config = dict(
    image_size=20,
    hidden_act='squared_relu',
    mlp_ratio=4,
    head_dim=32,
    fused_qkv=False,
    qk_norm=False,
    parallel_block=True,
    inner_norm=False,
    tie_word_embeddings=True,
    beta2=0.99,
    shampoo_beta=0.99,
    precondition_frequency=32,
    final_lr_fraction=0,
    adamw_weight_decay_other_params=0.01,
)
Rows from block 4 of a small autoregressive pixel model, named by matrix and row number. Rows with one number belong to one neuron. Each number is 500 + 25 x the weight over its row's rms, rounded and kept within 0 to 999. All counts start at 0. Numbers have three digits each.
Before each neuron's rows are labels from the 100 images, of 14976, where the neuron reaches its highest value: "top examples" is what is common among them. Only what is clearly more common there than usual is listed. The data: stained colorectal tissue patches (NCT-CRC-HE-100K).
# fc1: MLP up (model.blocks.4.mlp.fc1.weight, 1024x256), inputs 128-255
# fc2: MLP down (model.blocks.4.mlp.fc2.weight, 256x1024, transposed), outputs 128-255

top examples: tissue: tumour epithelium
fc1.706:501475518510543540505498470497522511470488519503462511495480504504519470482541461519471475474478501519495483467525500448481482508503567479539494486523477501505494498499501535547499504497506481500490478485534485529455544486509477475498471531457517513522521496487555505487523478451504520477509507499487509556513498518510528482541474537476498504485532554463510507502500497528509562467501
fc2.706:460504473516505492531504486489500490502526504496541540513504542512476480501488476567476458510539461500472542489475517497484516524490492506478506511472500505484522466498548477480479503504508466524499499476520515475532477517549507541515519507524507483444490528467494504519471526469502474488492427505482500503450531532483479489515507456467533471478476508490522471546523472500399496494460

top examples: tissue: debris
fc1.418:529464470512511444493477529508501526482517494501495487482538483489550479507494468529500492505498495507495514469511531501482535480500507558488516505499499477532518502483472494534488519508520547563493527518526482462479480485504492503488458489510491535509437522519461508525493517484533467494526499523516522451477463562489511488490497503482527465535476485438545467487524500539524476542533
fc2.418:459482505471503523513469496463528494448543520502479499517536476450482490545476491508521521477539501509505495516533502496482484537513500493508481460490492490498454480508497448505476477497495534504509486501483487512508540489493494513460477541480501504519517467522571511485537485521490488494465546502480518517484478524555531486487481515489511512515512523508499545498498525453494473458494

top examples: tissue: tumour epithelium
fc1.25:455503523472490510508532538523476510506525436495470512538534503494506530484479492508515466515556479497515441516497535512519533477515541551507512476507497508494479489501504502467546457505479501511516484488524490496482509496459521472495496490478486538479503504477500561497505462461456484497507511486540488459469497470498501497444489521487460499505507541506518458506478508499495511471515
fc2.25:466477521501489528519543523511544496546492469493496484473528509491478489512502550459491494491511534532476537551469518492529475493450535496465498479512481459535549497503504536511509527520496498470511519499468501510487503494491492513495553465470487492487545524535495462507447459523449480518476498499498515528501481505540512486482519470478500507455519510465538500536537524436478532501491

top examples: tissue: smooth muscle
fc1.248:484482517498490497481459450449539495485493504476465510483528479489515483514473513525508488478467478504487528488503535474463482466547485517499507505498484485478547519502494447490541537476500482465541523537508477493497505493520486493478546509528459498486480505485519525512521559466495511535510485467500496482570441487504507481499510516495473509510498510509503490510506486458497491517499
fc2.248:491544519490502502514523487494437497451536452484506545500497512524520463481526499490483461511486514504475494505511462521478481524490473476494475523491507486515469458495533519498471489549495512482506501473532482493520537474473530463491496501508485505502555520492509512473539489506497497493462497535501525517450489537493494490469512512506514521497486505432510540496512515474485501492518

top examples: tissue: normal colon mucosa
fc1.169:492492512531470508519534463507465510513496558512526460426486533531496524502478552522515529462506493483498514459506434469494520457532529534467512507477516518500486519499487490478490460471482513521504533536479476455523476505544518497497467501514495505479470504520512500493488528519462469501458457507478497507492469544550506535487497510445466476526486495515511524504524512444538515524549
fc2.169:462502490448503516515527496487521527508479472538526504521474514509474542468508492491532487520510502487485454539520512498466470481537491462510517505506461513504534504511463516513489513513504511510503452479470505519485520514477453518498505492489518456474511507483488545470496454464513500506538484462539538466501536534552495459518495535495442511517562470503547495524490491470502492483547

top examples: tissue: mucus
fc1.111:513493514554479461503511464506539506499493461469517500492520495511547511510553550540488530503511505468484489528551517522520494549460507500509482480448514483478469549557490484449502569531479501514468493484530542510538445516523466514526481501529482520479490509517517464481481499492487491513522506508478498494462521554494536524519481486533512498513516469487510541495534499465475499521515
fc2.111:512472524478552523500512522449522537501500495455545481488511496489481509520493526562528515482506503518486516534448522485482481443480494512492523494501458501502518491460494505536503513477495555508514435516489529495525491476502513505508495500475534479503474519480511475507518497443552524470494532485512531523482495525450514507481496489492485520434499516478500519529514485473520499460499

top examples: tissue: normal colon mucosa
fc1.307:461489500506502546472509503453510467504480518489494515481490524537556526499516487511492480512473486511540475558502495521503506522529548500521486457529550521477499522498507497484504509494464482466508491511567536487539536537505503511472518548456527470531453503490502485516474539434523534493505491514468490523529500491524502477540528449504507515477517455524480510443492512436499521486486
fc2.307:521475515455466549487493509502533526515475451517506521509516461475530502522505536498505526486484518504490504485466520490467494495488531506528545506479526503515521497519486453495480521457507462525514508536524504507440477460458526508473452484493484505512525556485485484501518474490537491514549488509469520465492494517467492483475476471475467442494484529529489516476534496518472500499487

top examples: tissue: adipose tissue; tissue: mucus
fc1.420:474479477455494490468477475512465471509492491534451482469482491543502502503503485530474509465484506509536524477523435516510515492523527509478460524450501506518478485487480530463488512530500489501465509505532458461518509486456519513546463553485510499475496487510449520535545497483503491508510492495510521439502467478458490475509513498474478477526506513536533490529483475450545462544512
fc2.420:511517491473543481480501504486492512463466490548525545519502526557515461460507500477509486507480514496512500461506509485520560525514526494518499496465543498510480545475448472478464484442507460518521492492514503489491489434498490503520495460488497534494519558515517509490518472570497486495535477534524507524519502481508540553503516477496500451456517493501516486532520503484506477504490

top examples: tissue: cancer-associated stroma; tissue: mucus
fc1.605:480510536530533476488457482538540443473472474486503493482476489476533519541523532512514482526522444465527517486522551541496487526437490448511484461489507497488496490525488535504464497500501521526547499471494537491483509523495537491522480476522488516518484504481480505543482490496480507457521456534483519458492516453485538477511512489510492470495510460536510512481536494501497494491502
fc2.605:506504465542468507527471490490555479514533503504503483531454545525552453491506501498520473538506487517530454452515462469479497512503458487499508473461512495558504541501502527503492523540509517510481449501516514492504500508455501492510501497515493491487498552470490503496504528488474492510538476522509459499506492485492531504515502496516527501495461516446489485483489564481491475531466

top examples: tissue: tumour epithelium
fc1.370:486462509490521536460508514547509536509468507514509497513443486474491473485478489541439534524486474496495520494544523496531463483491511475516512496512505487472474508490435500443541502513519493491455499477536515499530525541506516463566554493479511527509457485496537537493478493514500500531497541527515470485524503521553520481482465526510549516504519490513515522525538482530511521503463
fc2.370:535461487502491491518515512499500491467510520458451490487504512499537541471515519488508532513507484520482426498529517503522546479492487505484467490504480495512503505541491517537486474479488534511553495517509543486445444467508447506496496487493499475528479491513494491496504507518517512556444496497450498506484517528500480529485476492485514479512499459492511524527489460467489536505459

top examples: tissue: smooth muscle
fc1.454:436522496492536481489510460478495529529515503510483503501484478435461502529504466532515510531492542532518508499544480456528459551480512508506493522475514535488497493541537527539518515508487478482514521486530528497521498456474514484483537517523487515525466497507477492538495537509505488533523497464498508541554490497501515476487469464484495505514484537507490494460523519514522519490461
fc2.454:482499497430522497507510509524492492454446535466531521470474542511511508532512511517465508563489510555488491502501542499483465470485503534454505483506497531454524499499515521497497497507496508542472535480474442514465507489479519482493523480505528438539498488530518492519479525476470479496517502484514454475528519542485469507510492470456475456463446523468508485536539493532517469516495

top examples: tissue: cancer-associated stroma
fc1.300:507464498505487514515493475480483518451531516510497481531478506518529509525501542512495464520515488513509516517498460502526496521494466527514505545499504475513526481501531461470489502503508502502503505489535470464531495518551493549510488501533492503475501493481519510504524487527512501523512494492456440527491504539525494542494534493467499472468479504432502484492506513533455483525472
fc2.300:507481518527513505460480476497473468487480497482460483480508478500462511509526506533523510478486548505519516549516510507488497500481524445535520546485480496506517465504527480504433489495479497500533519527479550517520453502513498514461541482523534488512516512497487485481471523515471528508481468503441531498481457440523483507530494544504511483510505505515497501513508494483562470532509

top examples: tissue: cancer-associated stroma
fc1.21:466463511488523505550485506488526458498468520484534516499478502468501532513508508524493505521491525482485522462508472520530493509527473555485507532498433489488511496472480496485532549493503506530522521535522521511519455542483473549486487479504508517480511498497500508496476490522487462539470511513539532507563506485518448504513479491463450487515525517517513507457505482552529473495513
fc2.21:506571523505503508509519511490525551495497499477501506460517512479501466458480495565475476489455463486540516545519473480557491528485547478487475484493503508522548527509519507497490536529486509464515535474498514552509541488514534497486505509495525498505511496505512500513476465505463531496490541465581464510458495471477548467494484503498480494472504500505497466509466532527524494505537

top examples: tissue: lymphocytes
fc1.411:509502515496456499514515482523515527474482525466473460498444486479504522481509504517512440457552457527504494508499488501525454491510527503505523521498539436547477452487502523473456478528494510471503501494469484468497486451520497496486455507499521512495554458537529509516461486501481495487516496489510505504509505501490523484487508469545537494514508494541508497497513473505519505512537
fc2.411:501537488501459489487545492502496504519524462511501475457557495495483518464517517571472512519508502500508516494500457491544512497448505467516526499476517499484551519503449465501481511457499493503455514479484508471504503508483502529529488495484487474493457519472505508523457495521540494475515544485449473516482503474506493506522506551500520511471510522503543454473479510501503508493469

top examples: tissue: normal colon mucosa
fc1.742:463512511491525486544548497504498533471471492480451448493511503536485493458481488531500488483471538502524468491485525518516523492519493558529503507504533501547489544548517489473500529525471439475497478498522515485567481493488489499532489518531543487515454502488529481516514544471483488500560502499478487501522503452497494477476499488450478499515482488514471467516464478465520485469544
fc2.742:542487449474510511493540477538459433470523513551491523547502506501516507471505451492519481473527485525492554503505497497492506553486484476485476502480488522540492524470513537506532484508508548493488477493459501498496505488519479501498527472478489500480504503518449501527536522503465526462520524423502521518504515505528516465493541495503490457493527517484531504502499520455518511521485

top examples: tissue: tumour epithelium
fc1.40:514486540472458503529520550459500492516460504506490473487464495433470489513520500493510522468517493507523499484515486480524526521494517481507526469507494507515505502508508470481507488543488468453468458455517510479491461522542532528480514517469490507466473530450452506486472520504470538495550471491516489473512536540506484502587482529514519486486510512493476488528531503470467486520529
fc2.40:501475466496491500464499482523489492466469463566535529515532501537504496517481466501501547560504509526481510463519495484525465503480498503469462505480505469487508506495520489521469490492495528474498490510476481468518521486500502504490517491504537436491466485487522483517490517488550476502484505549495507510482476485486504523458486468473478516504452504485524499478550558554511473547465

top examples: tissue: mucus
fc1.211:518444492488507464493528504525505487473520465476448522502511494467490493465441499512538506506501492576511537490539468521500506491537460481490480508455508487519495491490492540430485490543492445466503503497542555474500501509514467505524534513520505533485479511480502482531490540522489499487480477495493498464537483549455507510542488498472497485512521466497515458521485498529508483532483
fc2.211:535517513429484527409513472494479517515511504488493510453497503536498494444526503488492497450558549510502483523467486492516494522510530506452506501490478523545510490495505485492490539489526508512495518516453491493508491492539489484467479488520481465540469503497489479490501492494501543519506472502498499484482496517470527499482490518497514534485480474465548503503503513497455509468510

top examples: tissue: cancer-associated stroma
fc1.309:514496487544491490538488522517485534539465508490518527474528466517502489523486523530542472467516552491500515473497490492493499530495493498540488484500468508479525497490508490459469475490516503530494528519533535515503499485479455482511551481538536511439477451502518482512485456525434508460491486479505508471482497472482470522487473495490491485493477486475514492509463529513526507543467
fc2.309:466494517524554546508491488493481552522516511461513498499483482504498504527479511521537457492510504487525483530487485473541478486500474475475522509476495494514485515488531496544481491481466475478484494510475481506499510507476535509505490522482461559469536498502542463481500550517504512522467515495507469519500462513480525478530492513462498480469508513500492451512496479490502514529482

top examples: tissue: debris
fc1.376:505511485486469500486518478433535485530507547498513496515479516499504500507509480546464457523474526532514500470501491529518472509488531503527497489528505473520498472512493475522459493513505493521549520522474453513498526467477498489503540495516505540501475533502499540467465482506502482479556505504504501522534497545533512537496492461481471473476477482531508478506522482504494503468519
fc2.376:502565523492533491488490515477495516494541447489570517518474485501500485504500489497506526474496509481511444533443497517544500503495546522513509509493513462518499498522496506485498480532504468482468470498461519516515488451471538533526545535534500489507502552456474485532457501495445514528525467512519518509489489494474469483523486513440458489469508470525530514494479515494501529427488

top examples: tissue: normal colon mucosa; tissue: mucus
fc1.343:564497529531528500532493488513503452505485508493462529539490510501527475464486450503486510480530500487487522498520475486489485504517481480490486520517472510489427484507509518482507540473491517534540455525495496573505502467477528527541514510446525500513502487499507498552494551514486471513518481482494470491507482482527510500474498524518485452502480551516468473429450470494513463538481
fc2.343:503466486491472484512490516496505492451522517520513528497568527526493492499487521563518483510455529499472521531504494506476514496448491518533507531518566497520556459537500457527514526465504499500493484465553483512509496509492499474522493529476486498482500509477509563526482480515502463476511472534525491474468559496515533498562493460482534486531522493504465533500508510518490508485471

top examples: tissue: debris
fc1.484:509501527496506473480477489498517486540523495465503534519483528468516507503539490524487546460504472484499531475496483487498474482506448550513484476456466528515532513467459492504510529535489463469550555495482450479485529521519491468456499462526460509497480507540527513480494515475487531479497521509450533506504465478535492495493525490525488467534509497525520480453479576502484550506476
fc2.484:532511498497588450468479577513540490465504518467496485519505466515542505504479463521507491486459499480482503545519477475539465481499500508540502530502506518522476490497514506523469467466538519466475522535530541490510454481471487450530543515469472493444493508500504506509484492466512498534495454497499487478502463510505517530553496540513470528519518490521517521535490491535500466558485

top examples: tissue: cancer-associated stroma
fc1.235:510530494498492470470481500538505496472486450498488476506474504484513563529512524525491503501468475477498504498491505498466529531471513501531510450505513501513528508509530542528526501496488476517543529508496479505452509534480508498485510460506487478458478462480479502493453529466491496511549505467526450478467516489475485466524463534547551496505458502490485489480517428533514513488490
fc2.235:511487504507524498532525494489481468511487465525533508501515528470512502503534485473549521520479510478525531479519504542489518460506472504513487577520515497473531490489546489524476525538517519464511453501462501506486475475493526494492556511449494509478496467527492493490502446504457473493496474476476516534483518491517490512512526530471473475531521469486477469496478539488488526497501

top examples: tissue: normal colon mucosa; tissue: lymphocytes
fc1.581:501490479508470470467503488488519549504495526508490483494563494469533477511498477532478467494509514515484526469472504572478489511491503543492483499534499483539457563517494499461486484492471526503466504492517509495516506516473476474538483507482514517504539565514500507516444548520519473507524487518519497503520442481492446500500533501504528482486513544491478491474482509475511500522497
fc2.581:519474528521510500487519514494522466513447494542514458514490527523513520491457528500496498477489519518476501487494500477529444547513499510470479469485496511536475495510485541544505482474497471570480494490526495472505513505537476565502529498490504474454481474498500474501484465514467515492486501501547498510505550488503491506517526463499459457480486506531492511511498506508505500518462

top examples: tissue: mucus
fc1.745:498501517474462492527475474518481493521515543494470514514487492556511506524510525528488455479547499496514482499504481496514524497463463464516534508510484499440494480488526552481522489492512522471456466493543517477505465446514500487503520501521477483519526541487455486537454510477457489518515503437471507429526501494509473501486511472491464474494489545442508470503468486488483471503505
fc2.745:475518496443520462488500474509495543533493504509480527503506563465528493510527488532528498491534504492513492480532476536491524501506524521444482492514493540478461465498524492503500487505458536534496530462513454510524519498490549497501483468503490477456472507501566543516513529478485499464462481529508537470453504551480495472453508484493491542494511460470499488517532513485559498504491

top examples: tissue: lymphocytes
fc1.699:472519526477469489500536440500538503520505513527452503498520504525521484516525469534462478515496466497492464512485500496486427476478537498495465495510516471490499501501511464503531506519470517481522480508510480498499503493474480498506470544472508516475503506555488525526458489511468464543489481476482465521463548497471488508524509478479497478540528543530545445500482530446461476493496
fc2.699:475477554521501520491473536442490557555497495485526477507541481506513519475485477486458510515497520501482544515480517513524512544470488501492500485488574500494491490539474510481491490438499561492502473486477494454506509501483496537502484506516520439472482494531459473469529521494499524461463470508506488485459449501533517494515444489503528509514504468465468524533493498486508480471527

top examples: tissue: mucus; tissue: cancer-associated stroma
fc1.737:530499539485501479498511497512502504530511456512479535523472520500539500494510513509470496491490553515480534487527511503482530519484515508468477506519495485451511505549510487527496497477488511517535490534537506578478452516546473503504451490429503446503484520530487514474479453489500503455508477504499545491490445496538500526515472499540498517496506481519553545497519485510497529486500
fc2.737:530525453494465514490452529506520495470504472507517529496509522440487533522500505474524495481533522530521475529488507525487465472491536473490473498538512496513477531500470488483529516550470508488484556524480471481491459493461506489480502522479548531534548543480513505488538494521532525531470495462540481485434517534461492459498567488480485454507476471482460479497471513486476496513474

top examples: tissue: cancer-associated stroma
fc1.153:514512508472447487479556457528512532466522459493488492453478481471500532504445558520478480465438469528484510552489513521479501464505539531466504473502500525502498511494527495503511499502548492501535522525488468484449488525479487505480551502507494458492511481512464466483491518516504514485465502483503510484525523445491503477510491487560504455536501513477492508479503493501537491512538
fc2.153:524447495482545507496488509492466482516523499505497479497470537549494532506476498514546531509512450466490500492518472469521487545512517555483513522497520493528484471498475478513481535470480494521465472535491486512545526488496484504497526521476526502468523502486505487516531484499494416471501498539492469559469490502524529497508503529431497464457468524508484487503503486517486507496516

top examples: tissue: adipose tissue; tissue: mucus
fc1.633:511528500438537485478511509505505526481506541516466493518463500460514461514501521533466519495508494459519518481519487473568485444499476504482528490506517512496523504559514560429519499508499515500503492499469527488495508487476498505468500484480514458495498512524480521499488487512486486441502538472490496490453507447483507452467521502492425469483489493538502526500490501495502520487478
fc2.633:477476564474503540558397508545522512520502497501498487492522499566466520479486428510508492466496502502485471515501495491472531521487500478499463457488487488507555493544457527553461476505494478534512481514469516506497479504534496496470469481523470494488513484509495514486485509458484533511492462530484510513483486506500510457508474494505497494523490512501493488503502526489505516496486

top examples: tissue: mucus
fc1.46:488476529482488514496522528481510483551457494499520535474499509516473513459514452523469504498462498518459502505567445531516520497534511556506486509525492494543509492512510491471479530485504490514550496519455519487486543483488454469492506502515482489505522497476529506508501486525547444500515513509505506508521506509460456518488514488482558537475469466548522506456487558519470479515511
fc2.46:505524544486508497508527504480466512460513521506475510513544539499524521478521500531498466523504499518488516514480461501482505478510480458512502501442450499465488472510545516515494501537535500513476499493514453526505511503505557488550461515539460434525562538524506517496537507508509513509541490493496506537497497428516511514485518523470458492539475518512503495507501485497516500530498

top examples: tissue: adipose tissue
fc1.517:477481510474496506497470514518503510515495450530478490552447461497520446541543513512463464502481518531505485485544465537459496487515518491478468502486486497472489471495463468446464446473545528530489541465481507535504471491478452480473515479493488477511483491525481528504493439483443530534511509465529490524478487480498484505476532501523498507505520525517480508501517450506510485475529
fc2.517:492463511492532530488532515456488559595521521494491550481548522470542481473495509490469548507507496489482502510497531518532478537490519465477511494493534491501519481504503498526562459468503530472510470520519486510486499508481487509530508474482534525468503539465487513494498485565497520501493503444527492522494456458505553534480516517519518505526499518515530486463463578514484486518464

top examples: tissue: debris
fc1.30:527510551484466499506488499480515546554488544549481468526573488491485479436486494527544455493514522481506484475473547519530494502473474497557477516495525501487485476510456463490519494491487489492493521497496447498492475502514454500438538500470561507504518513494535493499529479492515505493490531461506488489490496491461503477501499519506508477517482523508510499533471512524503505528467
fc2.30:525493520520482466487510472535473513464456526484498516475472472480476490535491541527517500503525491485429465515527488477485450442470511474498496494485451503517525503505526527509490539532486541496488527510449516471507493442500488494514465485519499451499484541520528461512483512484514524488472518500499462517544518492493472494513501491484489511485495511501487461539520466480469500499513

top examples: tissue: adipose tissue
fc1.112:543448525452521498488496526508479478543489473488497485475482482468473461504533519517448478498535506532509489521495514513475525444476549466519483495508480546534550462542484499495519527507499478545529490531522517522500530495433478503529487510512480490520524502538493508498536554461520442470515503485501515509502489515446511434482493523500519469498512464562499478536491469476476517491507
fc2.112:514433479499474517499518440504538516505492518502519522523484513500505506490482494473478490448492478527468504501519487506468511508469540509504491485527508453494515522540506495487479485493517498486482510525493496557536504517522551502512485485554477493463531497481563502514425480498506504475505475511465494510467521493525517522472537504494482510456462487509493499463514506514505511513450

top examples: tissue: normal colon mucosa
fc1.208:500530507516467529503499427466491456498511562472461525503447484498494416540494459514486501516504555510454518519497491513472533500503541510509502499509520493529522492532470483535504514505519517482515502529458509503500515516508459491451480534501505497480483516481530503491507552461505508457505453490522472533500506483482495477509476525512515501500481500506505529502482545521496480484484
fc2.208:473492505475471468493502511498519520484467533513520503498510491518514528497502449517540442552463512527471538553548520458457525439481479525492480513504463453500537490515461522530501506497474558510486480514486465503479491501534533528518507499484509465526534547481509463504486495540496502533500454481471502507469493495518528519479515477559476480473503486457505498449482485494497535523494

top examples: tissue: mucus; tissue: normal colon mucosa
fc1.198:512466489449450494489492477494451524505494485517514529503535492458501504507484535516455490473427513534552463475479484516478549485513472475499502462475521516473474483524495503512493508477490463508504518497540532488535543462503478511489527535480496459496525561518513478521487518514532496526527492488493536481497480483486512511497461492537503515497510461523491505444522474486509472537511
fc2.198:534562484494515487464468485483533499504462518491504494487492513505477532478520453518501484533486477499492528517497530540504476526452500475496472488506455487523527524450506472500472550519478491520506464483518516539520510514534499509551527473541515502493464468530500525476521489504498525490478527497490475470463497520546479501471494471504495471459490528497562538517489538492500511478519

top examples: tissue: cancer-associated stroma
fc1.402:477471479498484488526485494472495507514494533484497493485507493549491560503548520497498481472502530535492543510499513542491504500495455523480431483483502454529522483528523536501489475503477491510501483530482574483509488507514490491512489511509476524498511490509498570472471536503516519493488503465498531504466474525528501512472491491500506506487449490486469470493470480490499493525517
fc2.402:499480497471497560495464486506478523486536506494537485491481536468530455510462506443531485532472502482508497455470502475482476509474535474469504478528507487506507478497514481503457508515446519497511430473499454531490494469496525541534495443491514518496496459547490498515532496521578472508499540491502461511475496505504494526509498528479450470490503492521481497515536518494478471474514

top examples: tissue: debris
fc1.734:497480532508564514479495537518475533458481489485443462498506484470492505499481465499546455494479501475451496509526525486483474498480457517479477490490454506481505525489518515511530486495542452520484530525488504511496469496466487536581498539558524473534453477482550552490529497515528549496507483486484481551482485492515483470461500478470481513512452498505496512521462471506504471523519
fc2.734:503486451464520488456471456481504481498512529494540477505497519517491456491557485526458519508515500531533511514498462462513515519477498464466542496500517485467505495498511532470525524461523545529503481525535517495469484520540469479484481466478528523511507512524429510535477485504462516503496524509490489465537481508494540508507524499472516471474500487500525468490484449510523514516475

top examples: tissue: normal colon mucosa
fc1.519:451503523578527542481515508471507498518495453522497529547480475468482495553479514513512499513505488470469498490554520453516528485474488487467505516520541503497486500524516514489517520495497471512531504501507570465488521496477531486503543461531498513457477488485487493470549486489489496486484489481489492485486442481490476482516525526465500496500495510485509528466544524538483488504468
fc2.519:496495533443480463502501497470491534553532490528538489492525513516522506489459506497518492483496503525502506476453540466462510475532457552525484522494497557544493473513489500486473522540512532469482503487535459505490474473476516554459517529482473485491486461496486454506507479498503488509473506505532479478528519567506535506485499543509525506487483492487527473524496448481477498504536

top examples: tissue: normal colon mucosa; tissue: mucus
fc1.139:503447551491526473495495484511498531511551468486516503527522538503448470504439487536491489512515481512469488487457482507497511510536525523473497526490479548484521485500549485477525485511510530512475493526515455524490476505521510500541499517431526441476498502472508540514466500528503474525483510476500507460491500542533483499499513535481523536496496520502509541492454498529476537493527
fc2.139:525495496493483514468459520529519515505514532478492505491533516507514501514494525507523490503505522505505465552572491553504493483471526465528480494501522460490502525457500474505508505499512470491476555513478492527465462522486505446541487529508496534491516466487523521505515495526496518494501527499453494474492502470484519500508450530452507495460481462468521461517514496511505508494479

top examples: tissue: mucus
fc1.334:465501488461511498476525504474485492497522506503484483533475476480500485494491501525497524507505487471467470485481515504492499496496488532439474488523485487454517512506502513530497499516525527485511498476517480530482448493458501527472499511489470534518452491490548500531474500506513539547480479503483470482487524500567484521488558475530476504521465482484487525482505543498482514513476
fc2.334:463472546511498486513521525447480522525527436460512512532488510484480481496524534515472466482469509511486504510453517468533553507499516493503513544502433545473488515512495523483502510479447523520522508460502462513532493485526502513479551465483525454486459524486506507490542528471477521480508496460466501489494493487485532485494495521516500476484490480490473493480507522481496502485438

top examples: tissue: cancer-associated stroma; tissue: smooth muscle
fc1.688:451496487467443487505524500536536520518519499452471512521515510458530550526472489532511481477504483486507505529445505511466481520458505490486488530521471503514497511520488507500507489499511493491503520527517475457512477489537555535526515466515517515496485484507520468527502492464486542524501526503497496537488550510488477481500512553453490535480492474516508519500498484497500538489503
fc2.688:513494549510482513496495497542517511500515497504530488505468484505424477466504510545503525567518466524506519465467488490496474507547512463496487487549478546511519464503520485477498515509472480511515440502515519486472479487526498507499500495492524502511500486482529497513519483494523467527498449482530526523496512463505501504511488523527504519470505494538504443511475516508517493559469

top examples: tissue: debris
fc1.271:464511563530478510443490493527495452506539523472517486507503545479474489508496492531528522488509518511477524519484514510500501539484493516516441486543523498544514495539477467481541536459470511514499482498523518488511541488466504494513488423521475484474488513471486485488503483519505562532507497512466539524497475496522514483499504527486493485518511554472527505510508543522497505486492
fc2.271:447488500428520498531510480484434526517477521477520503512460503486477518500492484490504522540505520538510497550501498498510537485476540501485501517558534502520456473530474500499475490537444489520508480498538497453467521482479494493502510469504523525506510475450514516458519477473509508475509445531475540494498492559521483490469523517496529517498530499512477498463493514503530499489502

top examples: tissue: cancer-associated stroma
fc1.558:532471497516541498453469513513532493490560551518530512506501471514487474464509462532486538505526549477533472487515446465476480483535518511515515514513487511511501507491490517499515496517512524513521501471528523497468469476472491452533466540518455483519490532466550493472508537507532500505516552542513497500491480452516504522509541509471505504514467567503461507477531501512509504526419
fc2.558:536538496518479500488499506514488498474555496452527501444526538465470485520517503529544498513509528497501478493495550469504525490485494464488484494503504503502487484475443493506495546521485530515495476484509472503508519502514518533548478508521498502487533512507494509502464511485493478495458526493506543532473533491481491517472455479508485453501512477509468532521476492505493487504490

top examples: tissue: normal colon mucosa
fc1.297:537506488504491517533455439524480515484513509522519511472472496506497539557495499507505477514526484528507493471497501535474521519511498509477544504460478497496496491467513498487484490502521491530543565573508506508494469532544510476505474493471464479498480478502481529508480492498513532438473532484498468495470506524535501510504517467511534520493461549491507486495510487502470475515499
fc2.297:497472523502510549491461553503483480485525464470550526512510502497460465477546523511508493448524515487512508527489502461518483512486513470471546495481541517499529479515506494478474505487484514471464475483549495522475470486522506485520537505577544489518457490510508476524523492431462487518504467499497488525525487481469544510492525546495537487496502434532475521488485447528510487502510

top examples: tissue: tumour epithelium; tissue: lymphocytes
fc1.241:512513555518536498456484494496511488511513486503484508461497541477516496469497478524538519516505504500507519461510524516473520512478484511491457470462489478510484442492414493493476489559514523474516480504473521545470480511504538516500552503509495494506510509510517512500497516473523519540489512490486467550495494505508492506541491484497475493535507491500521499521481505479542502506519
fc2.241:513500503550525506545487497503492495490499503497453487516515477527471528493535489501504517482507515509538478486548514524495504510489530511517524517471547489553540488532508492473492544495485467476505465511521545505491502478458466491543485465529523544554520512490489505465509515477485510508512503482481498482495486508492495524457480534474497516515522546478501444477517492529469495480492

top examples: tissue: cancer-associated stroma
fc1.709:494495513546489492509496490481515507507536487544459464480538497495494513522531484522517499504520549479481479462497485489483531508523464470510492524482488509507559468495486500449455488524512472465509528486511528464463498433504503491502496487521495484524515541527487500472485566542532485516515477492463502454449511514505517498479483485516482512499489485540460493474433498517467481515555
fc2.709:461515504478502552446509511461436511512526541493550494504508438529520510455503535523485504505500492526505512467491496536474491507474508469488483474504507514493491510521510459501504526476495480558498446499514486534474478529522507520449532491524476516420508481525502505498538472472490462497547455495502492510494509469511524459520501503467485482469471465493496490511539515508509505499485